A small CTC audio transcriber, trained from scratch.
Model: 9.54M parameters, log mel input, arch transformer, norm layernorm, activation silu, num experts 32, layers 6, width 256.
Rows from block 2 of a small CTC audio transcriber, named by matrix and row number. Rows with one number belong to one neuron. Each number is 50 + 12 x the weight over its row's rms, rounded and kept within 0 to 99. All counts start at 0.
After each neuron's rows are labels from the 100 clips, of 14848, where the neuron reaches its highest value: "top examples" is what is common among them. Only what is clearly more common there than usual is listed. The data: read English sentences (LibriTTS-R).
# fc1: MLP up (model.blocks.2.mlp.fc1.weight, 1024x256), inputs 0-127
# fc2: MLP down (model.blocks.2.mlp.fc2.weight, 256x1024, transposed), outputs 0-127

fc1.120:63 42 42 29 39 44 41 68 53 51 56 60 55 44 47 54 32 50 46 23 32 51 53 61 45 68 44 39 40 76 45 42 49 76 54 67 50 49 50 64 69 48 44 63 62 47 35 60 58 50 44 52 55 42 41 44 47 53 38 39 40 37 35 42 49 34 52 56 51 45 62 37 53 57 60 51 26 53 34 78 65 52 59 44 39 37 41 45 26 58 42 72 59 66 48 43 21 49 37 55 47 71 50 46 11 57 65 54 50 48 41 64 13 31 68 17 40 37 75 42 24 71 47 47 58 52 85 42
fc2.120:48 87 59 59 73 51 51 52 36 46 52 65 27 41 58 48 54 31 42 37 63 37 59 68 61 31 66 55 42 41 48 74 47 35 59 45 38 41 57 41 59 55 56 58 39 55 51 54 33 48 36 36 64 54 47 59 45 44 35 57 70 49 54 33 43 38 48 34 51 54 35 64 54 51 58 50 57 67 45 43 48 49 67 48 59 53 47 48 52 54 40 42 65 43 61 62 68 41 30 44 72 57 68 47 29 20 43 61 67 43 52 46 48 74 46 72 49 52 30 45 64 59 39 47 45 46 25 53
top examples: voice: male

fc1.66:46 53 58 46 66 76 78 44 39 51 27 62 49 55 49 53 44 54 45 45 33 50 55 59 51 38 36 54 47 38 42 47 76 64 45 42 47 57 64 49 62 63 60 69 35 53 52 57 42 56 51 52 49 38 43 43 19 47 47 60 31 52 75 57 48 48 57 63 55 64 57 57 50 37 44 74 38 47 37 39 59 53 65 60 52 53 30 53 63 51 63 43 72 61 41 50 56 44 60 66 52 36 26 39 66 18 53 48 61 72 55 60 71 36 36 29 55 35 35 50 68 63 58 45 45 56 43 52
fc2.66:60 34 53 79 40 28 38 51 65 47 66 45 52 52 51 39 67 37 58 63 62 37 41 56 39 59 52 56 60 58 53 48 37 41 67 66 48 39 58 66 45 50 34 39 41 52 47 43 55 51 64 55 65 63 63 52 57 63 62 42 54 59 39 38 45 52 50 44 36 44 47 34 53 59 72 30 58 71 69 73 50 48 56 36 50 60 66 54 47 61 31 46 18 52 63 44 50 38 67 57 37 63 83 50 22 51 43 53 58 46 42 50 28 51 62 70 46 46 59 59 40 53 40 16 54 67 51 55
top examples: voice: male

fc1.215:42 29 49 66 46 69 50 51 37 52 53 55 58 66 49 41 41 49 90 62 86 55 64 48 56 60 53 18 45 44 53 56 62 41 57 49 26 38 43 45 48 64 65 69 46 46 46 63 67 49 53 58 50 54 34 43 58 62 59 43 44 48 59 56 40 48 42 55 23 62 56 50 45 59 24 37 63 49 61 60 55 54 43 37 61 50 40 46 41 22 63 56 12 53 48 48 53 47 46 31 68 60 59 57 38 49 26 47 50 59 22 35 44 36 50 58 63 55 31 66 57 61 77 50 44 40 42 48
fc2.215:51 59 39 44 63 42 47 31 45 58 43 47 44 47 51 47 70 50 36 64 24 55 35 62 47 27 48 73 42 48 50 28 42 76 35 44 56 56 53 40 42 57 46 59 61 53 54 43 53 37 59 49 47 39 67 52 53 28 45 37 63 31 69 34 57 46 70 62 64 46 44 52 67 42 81 41 45 41 33 38 41 47 49 43 74 72 36 52 70 63 13 44 48 36 44 45 66 56 55 49 37 39 55 49 41 48 48 40 58 75 70 40 61 58 52 40 60 52 53 36 49 32 22 51 41 59 52 54
top examples: voice: female

fc1.191:37 52 52 43 46 51 41 74 64 52 73 59 32 46 45 75 41 50 15 33 54 59 65 73 33 58 40 40 38 67 57 53 51 70 34 68 34 60 47 66 57 52 53 44 77 51 52 54 68 34 42 69 40 21 33 65 36 56 59 27 43 39 67 60 41 55 58 40 50 46 30 47 61 68 60 34 41 58 53 49 49 56 48 41 54 66 55 61 39 55 40 62 55 79 51 38 52 42 67 66 62 54 46 44 52 53 29 60 56 46 56 36 43 31 43 12 44 38 24 44 38 48 55 39 51 47 73 37
fc2.191:39 49 44 50 64 45 50 59 67 51 51 48 60 67 43 19 27 46 75 41 54 40 44 32 53 53 51 62 55 45 40 33 68 35 51 44 58 46 56 21 70 59 55 48 44 56 44 70 30 35 63 39 55 41 58 70 42 59 83 50 37 56 43 25 36 41 37 65 57 45 55 63 35 56 34 40 42 55 66 44 63 38 52 33 23 40 45 50 55 57 74 35 55 44 66 45 56 37 38 36 44 45 68 69 32 47 67 60 44 50 59 71 34 45 52 53 59 44 55 61 58 45 23 38 38 34 62 47
top examples: voice: male

fc1.9:45 25 43 32 39 67 44 48 45 47 50 61 67 66 57 51 71 80 30 47 57 57 53 47 67 62 47 56 61 40 51 59 46 39 57 60 41 44 57 62 37 54 54 37 43 63 57 48 58 35 38 41 37 54 24 33 32 54 55 54 53 32 65 55 29 59 55 61 50 58 50 37 58 69 45 60 49 53 54 40 55 49 49 34 19 55 49 47 68 44 56 60 75 74 23 30 43 52 55 20 43 34 63 51 39 54 29 68 56 55 40 52 44 44 48 50 55 40 58 62 54 62 62 39 63 73 48 23
fc2.9:40 42 62 64 51 45 65 48 51 46 57 34 40 52 50 42 60 25 70 46 31 53 53 37 41 56 72 19 41 72 49 35 35 58 45 59 50 57 46 39 60 67 61 56 49 23 34 69 40 58 42 53 58 54 65 44 79 26 37 55 24 61 49 54 63 51 54 39 45 52 42 52 47 27 57 60 48 52 58 59 57 51 44 76 70 64 41 41 36 46 51 37 38 46 64 58 43 56 57 76 55 66 57 52 48 55 53 32 59 46 50 50 75 39 69 42 60 59 49 51 60 60 57 55 48 42 25 59
top examples: voice: male

fc1.68:54 37 54 53 50 53 54 44 51 62 42 63 22 58 55 48 31 50 40 37 49 33 55 60 61 49 51 48 71 37 51 63 34 36 68 51 54 42 38 63 41 56 62 64 35 66 68 46 68 56 62 46 41 50 60 58 42 36 49 48 50 64 41 43 67 40 57 31 73 41 49 60 58 51 53 68 32 42 32 63 72 55 62 51 37 66 40 61 76 54 22 51 19 42 37 34 60 40 39 52 73 86 48 36 44 40 59 70 47 55 53 51 45 52 46 58 47 56 49 45 49 49 44 74 22 55 47 50
fc2.68:33 29 45 17 53 50 60 42 62 44 49 51 47 53 50 65 34 58 36 59 57 25 61 60 50 56 62 72 51 52 51 68 37 66 60 73 38 58 65 43 54 57 62 64 55 53 48 46 78 59 57 56 28 70 34 44 40 43 41 34 52 44 36 43 65 43 66 39 52 68 53 59 40 30 51 62 39 48 62 45 31 47 46 63 47 23 42 36 48 36 34 51 48 63 44 52 30 32 43 54 31 52 35 55 64 46 43 50 63 40 51 40 57 49 49 44 45 56 81 35 61 53 42 50 50 66 49 49
top examples: voice: male

fc1.723:49 30 48 50 81 53 48 44 40 54 53 56 57 34 52 50 41 45 43 36 56 52 48 61 44 95 46 24 47 59 54 48 64 62 35 85 47 64 60 61 47 36 62 52 54 54 68 63 45 48 55 44 32 63 32 55 39 58 56 43 34 29 49 46 35 58 44 57 44 34 55 64 61 70 60 59 43 48 53 49 26 64 61 75 38 58 65 61 47 57 33 38 37 53 37 42 49 43 46 56 52 43 38 48 30 53 46 61 48 45 63 60 47 31 52 50 54 80 50 62 51 45 54 56 58 44 76 55
fc2.723:33 67 20 62 64 44 58 21 58 27 43 54 40 62 51 39 55 66 55 54 45 56 58 65 56 61 58 60 48 50 60 53 26 57 50 49 57 38 46 64 46 62 41 63 36 57 48 53 58 72 56 57 76 48 35 40 38 41 58 61 37 50 33 34 51 68 59 49 37 60 41 57 72 62 39 57 52 65 41 54 42 32 54 68 58 34 47 54 58 21 53 67 39 57 61 29 44 54 60 73 61 67 34 31 37 39 46 54 70 41 65 55 32 60 57 44 50 45 55 31 44 66 26 57 54 37 66 58
top examples: voice: male

fc1.251:63 49 59 32 53 48 43 42 52 65 50 56 45 69 50 49 55 71 49 41 54 49 28 53 50 70 58 47 51 47 43 64 42 64 61 64 52 63 42 55 45 55 65 59 55 72 53 11 41 36 42 47 44 58 33 46 42 51 45 51 46 33 43 54 37 51 44 36 29 58 39 70 52 47 65 59 42 52 48 47 53 41 62 56 42 36 44 45 62 56 13 54 49 40 45 49 61 45 53 57 40 66 57 47 48 36 47 70 50 67 56 57 44 54 60 61 47 52 36 31 73 49 64 53 50 58 55 46
fc2.251:34 59 45 78 58 47 69 68 55 44 45 41 45 60 38 66 47 49 60 48 50 52 50 37 38 48 45 42 68 44 52 40 44 25 46 47 61 61 54 51 46 37 60 56 52 44 42 44 76 54 54 53 47 41 65 30 57 44 40 35 45 35 45 73 64 43 60 48 51 68 66 55 60 31 56 50 65 49 40 56 71 60 41 52 69 54 55 47 51 58 68 69 37 52 50 51 45 43 41 46 49 64 40 41 39 60 37 42 50 45 43 32 54 51 54 42 53 66 61 69 43 62 47 33 70 45 52 57
top examples: voice: male

fc1.455:54 26 34 23 63 49 60 60 47 63 51 56 51 51 52 48 29 61 58 51 74 50 51 48 47 54 67 37 54 47 58 47 30 47 48 50 46 52 48 61 66 58 53 67 66 46 41 90 63 63 53 73 57 21 44 59 37 51 53 25 50 38 48 61 45 44 65 31 47 40 42 44 62 57 56 44 57 48 28 54 47 44 72 51 55 42 55 57 49 63 55 64 60 31 39 39 42 40 53 63 64 63 50 41 49 25 46 53 40 48 52 76 41 32 40 59 17 46 57 51 57 58 46 51 55 53 37 39
fc2.455:44 70 51 53 42 45 37 49 57 44 54 39 37 42 69 55 66 51 38 68 34 49 29 61 59 52 43 54 47 39 55 44 77 47 25 52 53 67 46 42 85 37 51 45 51 55 56 52 45 40 42 45 80 47 57 70 70 54 58 60 56 60 54 56 55 51 72 48 70 42 80 55 46 25 49 50 42 54 62 34 55 52 40 46 33 52 50 37 62 55 55 38 55 67 47 63 48 51 55 46 50 43 43 55 35 53 54 50 55 29 58 49 61 50 49 31 52 48 11 65 64 65 65 62 44 36 54 43
top examples: voice: male

fc1.211:36 40 50 60 56 40 50 70 42 57 49 72 64 64 68 50 77 67 26 64 66 36 44 48 52 28 38 45 44 21 58 49 51 53 65 50 44 60 35 50 49 68 61 43 51 67 36 58 28 47 50 52 50 42 51 34 24 53 44 39 63 36 51 39 47 44 58 46 41 40 49 52 35 64 39 34 64 41 29 61 54 48 49 41 66 33 34 79 54 72 44 67 57 41 43 79 41 62 34 53 77 41 60 69 44 54 49 48 51 44 59 52 65 45 36 51 39 41 34 58 62 39 53 21 38 70 46 37
fc2.211:51 49 71 50 54 57 47 31 44 44 38 47 43 60 42 59 32 50 34 68 52 61 62 61 69 52 59 61 69 73 28 36 39 65 57 40 40 50 53 42 41 58 57 42 28 46 59 26 49 54 43 58 38 59 54 56 54 37 70 48 44 73 44 46 31 50 46 52 55 49 49 49 59 33 51 56 41 57 71 25 64 47 56 75 72 58 52 35 53 50 56 42 56 65 39 54 74 38 60 50 32 30 36 48 46 35 45 57 59 64 32 52 39 29 55 47 30 58 54 65 50 42 41 84 55 43 49 55
top examples: voice: male

fc1.369:34 22 46 35 30 56 48 52 52 54 49 43 80 48 41 40 47 45 54 50 33 31 61 42 60 55 58 55 48 38 49 46 48 30 49 59 56 41 46 41 58 72 52 62 49 21 53 76 58 34 53 52 60 46 52 49 45 48 42 41 34 62 51 70 35 42 64 75 54 53 52 53 44 68 47 59 47 51 47 46 48 48 55 50 60 59 67 24 44 46 55 65 47 41 49 58 60 50 50 52 58 51 54 44 57 16 26 62 46 33 32 56 33 50 57 66 65 73 63 65 53 55 66 49 47 52 53 55
fc2.369:63 54 65 59 36 50 63 43 44 49 57 54 42 38 41 38 54 71 50 52 61 50 52 55 63 53 38 69 50 54 53 38 56 48 75 23 31 58 61 59 52 51 53 41 74 59 62 39 29 59 51 47 39 52 44 47 48 59 37 53 39 60 48 51 70 53 41 40 48 59 66 55 48 43 50 55 54 53 66 60 40 28 69 58 45 49 57 54 37 36 55 52 48 54 44 23 58 43 67 47 53 33 40 54 34 47 67 54 36 32 43 59 41 39 37 52 39 16 52 45 57 55 57 58 45 55 34 59
top examples: voice: female