A small CTC audio transcriber, trained from scratch: moe top_k.
Rows from block 2 of a small CTC audio transcriber, named by matrix and row number. Rows with one number belong to one neuron. Each number is 128 + 32 x the weight over its row's rms, rounded and kept within 0 to 255. All counts start at 0. Numbers have three digits each.
After each neuron's rows are labels from the 100 clips, of 14848, where the neuron reaches its highest value: "top examples" is what is common among them; "loudest" is the band of the loudest frequency at the time of the peak. Only what is clearly more common there than usual is listed. The data: read English sentences (LibriTTS-R). In brackets: how many of the 100.
# fc1: MLP up (model.blocks.2.mlp.fc1.weight, 1024x256), inputs 0-127
# fc2: MLP down (model.blocks.2.mlp.fc2.weight, 256x1024, transposed), outputs 0-127

fc1.409:108134098104092091101136106100115120151098102082110147142098111076170109100125103104186045104111059112146133129087173143186166102126130047131099149119095148112131105109158134155064097111158147147116103137182112166126140122048137123190203120142080152168156167151134120073139131032132127139097081155172145132162116102054105106218123141134117096136127124110156224080166147233138125111133
fc2.409:123088091156086171152107100118155146092141147169147112102120098191124111051044114153113208113099204085140108111151099052090115120121153140119140110120191103122119125125096104099135090171161142085155129075080126107094184122183149139088076116151137189135129096140126108184124125189130111140109133105125097119165128143126093127101113091125124113122118087193077074177139143145092096105094
top examples: voice: female (100)
loudest: 250 to 500 Hz (52)

fc1.747:101083143113145151126058133134186145065124115122084111156142114137073129159130130179196143118151139118131130099112148107107142157112072149154101132172131178139162199201115106110090145131084116069129118102117106135158101112122088142131117126111135155135094118140138182117110137135143102172127124114146127136158094137106135106134142120148092120191107153101185141147127148145035138121126
fc2.747:157123141093066092071131128163104151140123127068194131041091128067107120134113195143166152156120157139150099137131161153204080091138174120081153077042162114155179091099155140137171148150057165122116134145175138146093142117113099105132175131138134134128087107094093153166145107170113166095109087175117162127167151127121074145131125124211123128176097095134084152133170111117179075161138
top examples: voice: female (84)
loudest: 250 to 500 Hz (28)

fc1.303:101184106157113145075088115114139112132141143109145159130097112145167123134083106050122135133100130158137096166123108162172178133095113078119149158075160085122050091193168190135129108113115119089117164171121108132112144072133095092147196150084137153126169126136136146087186168138108084121105100112097128114136183123103125136179110173135114083155129102117168197075166201090110143122159
fc2.303:158078103103116102185189169124077148183102105143120138123153158069152128131192162216115103157147149076196160161194096078078133160150103173128128107142106087110108128094110082154137091161123150179134081125071133096100158220120158146071076114166099092156107125150198082138129111132136117104143102152108148094049135115125102117117132122099144146122135155146132093136125130107170105138142
top examples: voice: female (100)
loudest: 250 to 500 Hz (51)

fc1.324:138161159162140092176179146175078148102134125146142118113075134148088133111154111112088143146136112129144134154138089100087162169154135177159142196121140105118109141192122142092076130099137163141109117136073103059141113102153153108082172204118186173156094153111134105152130115133130108111093108141149108165073110062131154164170121093203148241151144090140125093144090095153158127145169
fc2.324:165134103121151117145110116075151132153137135140118128141115114111138116100055107124169133137155111121150083131119111122149106153166154134115119103068141149149136052160112143113120103220175087157122103106226145115113096167074060145171130146152143143067214156137109079087169150079156105145121106102112127088129081142133147115116147201109157124131106145135116160121130096071140148113021
top examples: voice: male (98)
loudest: 250 to 500 Hz (42)

fc1.491:126130091112092092116125127171115181079051137081138118147085131083152127123133054171112119183129171151126154117116096131095117144143188188107177113116113170124110119125149089132088183057075127146091117147112126130122076105124123147127129142100176110159102153144084079151114124181166132114127098129085119195120166109141092155145108108142136131154081096093161103113125121169148154116155
fc2.491:163165171131104128113142124121074110143165164146182154125164121165156116106090174109130116097155121134082154175102168113150106052123124150126039115064126114155143168109101113182174103118136130167129125074141146126085168148162109065109143047129129148168108117173170102124135179100129106148155139118137109078147110074092110157133101162150129138076120169147134184111164140078161083177129
top examples: voice: male (91)
loudest: 250 to 500 Hz (30)

fc1.245:111120153090102163078090134119102145111156115092129140195060101128133138101050073142120140101149133191140112108175128112128140172156129136165097082149111155155077117133154152102124148096104130113078138217089114163131089109148068138199192103156136166112135129157106053145141184142151114171086048092129125119154174110119134146121156119153113085159146052000151147057149100177142126094111
fc2.245:082159104141190148149166116142163137144119132113099139065084088119135126051091176146149063156147108110125137145085122124118104101146141128141228161110094128099178180154166170171140163138148115164122098213107137066157121137089147102083085126121143180140117194072153070169119106143087136136168175101144151174192178116146091154149094152127190131096140199194135173132140136080118106133111
top examples: voice: female (98)
loudest: 250 to 500 Hz (45)

fc1.520:160108084145079180085161084116113131136161156152076186141103104104142125171132160117131177158158128100085118134087132144159130168154146087114128155094165098104147100139103129184144194099059140094124137142108120109156182131129081089125134179141159157120137158102138100071104182122106079096111104146126107174147110167106077176129185091107166079090124149066143133069107116166092095104127
fc2.520:084111125086099073159101090118108149084094064119184069150103186151078210102113125156169101122067065133158089136130096158119085137131103048115176132138122158177135098082142118128099101144157131163142171147044096122102107115151134114186146117122106085124100092125121169138124154121098120117077160118130116106112139161142146131079065114078146245099108118097151087216137179174134108127132
top examples: voice: female (99)
loudest: 250 to 500 Hz (36)

fc1.554:187133147084124101178137120152092145110155144164134185156119114129138148164115121118117195160138116129155167162123152158133115158099123124113149067133105068108072103078131098121139126146088102136088116129193102050116151176171119159166131243196112135129139114133157165121103181141103107138145110185126132110128105111153031189138137114135153090136139113151129148094136102118110180087115
fc2.554:144138117121107098105176057114165105116151109136169145093090191108111157176163090185151104113197147096185119092141117151158132187099236137129143153137159157152136116123149081138131182148088142071138202122167160080152149134117141087197172057137158088133153139164136133110140134107111057120107131083119121104110108141101189108159140174132088102180184175152159113161103136098182143127145
top examples: voice: male (95)
loudest: 250 to 500 Hz (42)

fc1.100:137065125071146066119120127204132146160101137212157136186172142120108166125103107086150119143143168127121155125142097107076156151074129102136166084102139101195139136219096159129121068171164159095056139164114130106137143135127182114084121150173145126105161112041126157210076127122118122093165137162105125137111110144094143194153076140140158090121176148098110133039094166130085103127116
fc2.100:062162105177093153170100133118135136124173070170150142108078114160091053125082158129131139070196123089138170142087150122204116175138106113103139103112171101104115061107100174108114115078055156132124114140178108144181174141140167113175171082147094158111091152200147074135183135140096178070105137156137124106173088111103143089048124097105103136156141176178128134147182157106135154070116
top examples: voice: male (93)
loudest: 250 to 500 Hz (49)

fc1.450:084140157123094116144080055154150131137089112144158129102145072106114132060149110114140117179179165127151160109116099127143135124124136109167144117124102164137115134143101159074110135117224127059125160190101118151148105140173103129078124164140098118131139123111130077161108157127116123129130125088152126121165063145110132083111114110200105111158064153141148124101205092116161194120159
fc2.450:115100147113135154112185130078103123119160168162126162160180155132151132091086164133118079135087087104130132096128173160083144113129201120111116099193117130168129045083145099162140122116147142168094131101089149159083110102174083140096152122158164123082146137160120138096077179128055133138141124099157159135141146171102145117149111151155188146147180149119082079129174149127082112133181
top examples: voice: female (86)
loudest: 500 to 1000 Hz (32)

fc1.195:089109190149093120165105162148105118063125124128127180156148179155123159141134108070168179155135159121105176164155075070141136131155115103151177154100144097188122054117129144107084082132122075136124160127087190116113131137148086122136178152128126158196173109104037124134092166059143112132084123178157114171112128149129135158166113143120091128146111113111105162121181119152064129105141
fc2.195:126119140112159128127131096107147149114099103154134164113212104091131127126142121103138116084127080127129134132145189144083190138066108215134108129152130147116079167144081099111132170134095109191179090097136099068157118190110199081184161108128136117134097108128222129105090138149122162127161119093111126079140141115098121109056131088106182167156169159151108179080140154105155151118130
top examples: voice: female (85); the word "that" (32)
loudest: 250 to 500 Hz (68)

fc1.516:161152040172154085154121184121103153117148131119199117065096106065096162163132151095113109171132133138154163058156111134108146149147067110107085094145145128162125105115079129132096117101113118117119200132137115090148145121167147091089105189157118145104065133105159135159138113118151095026138080145141129152163090138159161211151119113177172168108132095085175104116100116138103133157112
fc2.516:131138092056128182120161093120109082156072067054120114132128068143166134090144113154121167090095156103146061155077097108128124142204134140133157150085167147089021143080107084115116151135165172144126121127097154159148121137102083204143173110083147136116155129132182135181150111135105150155111132117085126064066178129160157145152160128136144143128102151047105138122135105161122102139108
top examples: voice: male (96)
loudest: 250 to 500 Hz (44)

fc1.417:129170115114118102133116089161155166142157190091097098134100060154137155155064109132141152161163083112128152156112090112106157213148163059130074083106147098193112132156164142120048170132166115087100158120112077068101178107091122139177132108161139101159163144080151159091136172125116112111121123085104111105174073139059125146137114102163186150065139153110161176148170135089096086156172
fc2.417:159187138066095149136105116156115107088075062100132175123133169100098123101128114135171129088137100140117128136105080149132109104136082117088101114160127082136169156158108176137113101149142115080120049156159163122082111087216116167180148142121110124117144074176126134083126176135162109175124170131080171108133173132154105086177162121154052111127143138138212150107111090134106122151177
top examples: voice: female (95)
loudest: 500 to 1000 Hz (28)

fc1.652:107050105149127158133116153113175104151107136133174102108092131139085144127114085147134115133182137117120098098127143121053168167147156103177161182140132118208177171129057112133096120138138189132126146185118138091091096132160138160072106105079169128122142145131160139146076118120159122165139125083130063089150084071156129111105061142119120160080146171097140126131069129109145115208133
fc2.652:132135148183124084085117102118122138136133120127101169178121119086173075129170175110105131175097094109145137146125118127155095140114123130129138098098111151087026150148105101128102113088120036060116128059145175093165169083186116111151146168131103139233098083163122080056119187099107122096105132149148155088145151103117145131163158085171129114126137127149112191129181137111141096052122
top examples: voice: male (96)
loudest: 250 to 500 Hz (28)

fc1.552:084129091080096075149123180135106146113104088115214143103080099098103156133146078113113175130111136143161091069130115137138140090087076166145180196096148145188146126138129093119120141083138048089118119142114154159092152114156189080046122169099107116098084124136058130156128138141153104059094099167125098174130093083149157144161125131155091104144112095110148103181121161144102130183110
fc2.552:127122115142123189135122115101143119149076165106135108159156176133135095098087165130103133093153106111093138137175172098112135172116172062116111078118144136142086132105113150117108157096117205130139125144152104115146184176100099181173100176112125126149181130138160109148060155108101176210139152100142155054136200163082086150096088108146118194106180124106094163080133145134086134106142
top examples: voice: male (100)
loudest: 250 to 500 Hz (71)

fc1.532:184137133110097137057173141084156167214085119132122097170083103076095162143129152084088129139168146151191104090159103119160119160176089098110162078097172121145086122098065176116085086147156162089098120168122088077126217176124147115138121182149108162137111110115122143165137217188091079114113130095080140112162191124094129211162092139078077092140078137120175137102158147074121072179101
fc2.532:072154170156191117174146186149140103074092160129171125100046125095182080123118164157079070109160098066099109168075164106141120064122147168059193090101116136152146109119172169187157118094136222120115104136103157103111121102111169098069034120120138139158075127143153110123085103198125153151107105100111135136136120136103155095165159062159135147108165116167143174110166090124087078116155
top examples: voice: female (92)
loudest: 250 to 500 Hz (32)

fc1.686:156074185061141134147135138142200197044113091162146155045108120105120158122125063122186142117195072112107154095159122074150145150098136106140113170093208099109117086099144111177120109088164187121143118105154098125109143155162135090166163117115138198163123108168121122148098157161142115115115121097155152165147130079101124079095190122103113092104120103135173126088079160166115084155117
fc2.686:132148072158111162103115135169095139192087143092132056182156095101119108153131162113118141149097156152112132169083160183166165125124113140177116119072134144142111168101147153106109088105122105177095159097148124117131139147182151180073134151161082109165112117128148142182180075101156156101182138094136065154111118154115180154204044146175130147084080098156118159135168098134078110139097
top examples: voice: male (79)
loudest: 250 to 500 Hz (28)

fc1.506:147066141130129163113179169130045147115136076116067133167119149092132171139156153086121179121120113116126122108149141106137107211173163119175139123153163110208081128143145123170077149176145115119138107123088168111136099101115133099101131161083165150126144179076134122144120130172191078097165129080116179177147151079088081118173121141080158120166104175162151132148100167142107044159062
fc2.506:154079090084120140146099134180172141067136177175086168133157118065125137102101121161204088138135122118095110129138132136136119130069103155095165193078085130123112107076128169146139135122125152093133140132108135134122169068059141179148104138128127118175138150045160145083062189117125135187126106123150112128075136114194184113091180137124109166113152124094118086117080110166150150164106
top examples: voice: female (83)
loudest: 250 to 500 Hz (40)

fc1.316:150129113142112146152082109192106133146097142147112133123072147121127111133089157121104115183143109056123106154127118168120115117115162147181087098090119104141148132174068123103117131104106133116147149194121146122218212104144102112148103089097095101093094152110047087183093155118130103138108107109107082124188177116120134156128142040170152168191125141096151147141156120141109175081180
fc2.316:084114151056108118092120177099117093144148133057104126155176130139146102103123075117107153154164125179116114146100141133151097097086148113139123113104118140111162175087131137111173124160194088146157111129127133104112130130125140174166098114182137154200131125109183080113143156060106159139121130102143164165109051105125129184082158159170114134076145140087134125109184174117150146154129
top examples: voice: male (80)
loudest: 500 to 1000 Hz (28)

fc1.569:124113136136146133155068058102113160179163146163086120131129117129114156159151174146114112159123132085154120110133124175065114126127156125126162205050076147137067127150127165125099095147123139109129119140005113118123120162108102103130095115123135146088080177134141151085158163160128097136097093149094169137123097134119106156126101172171157143176144137128166143109159152176145174082108
fc2.569:109096072132130142178089210128137123098100138118089150137103094081162083083125104102111105114130167175142147125134139147134175175058228117090129116133122069124122161156141189170200159140153124128107165216103156120132113112195130120138141121128116049115160175093134110145174107141170235115142172129154083132182156104130150126101121092121111161101202107152114154154113146087087121149140
top examples: voice: female (82)
loudest: 4000 to 8000 Hz (32)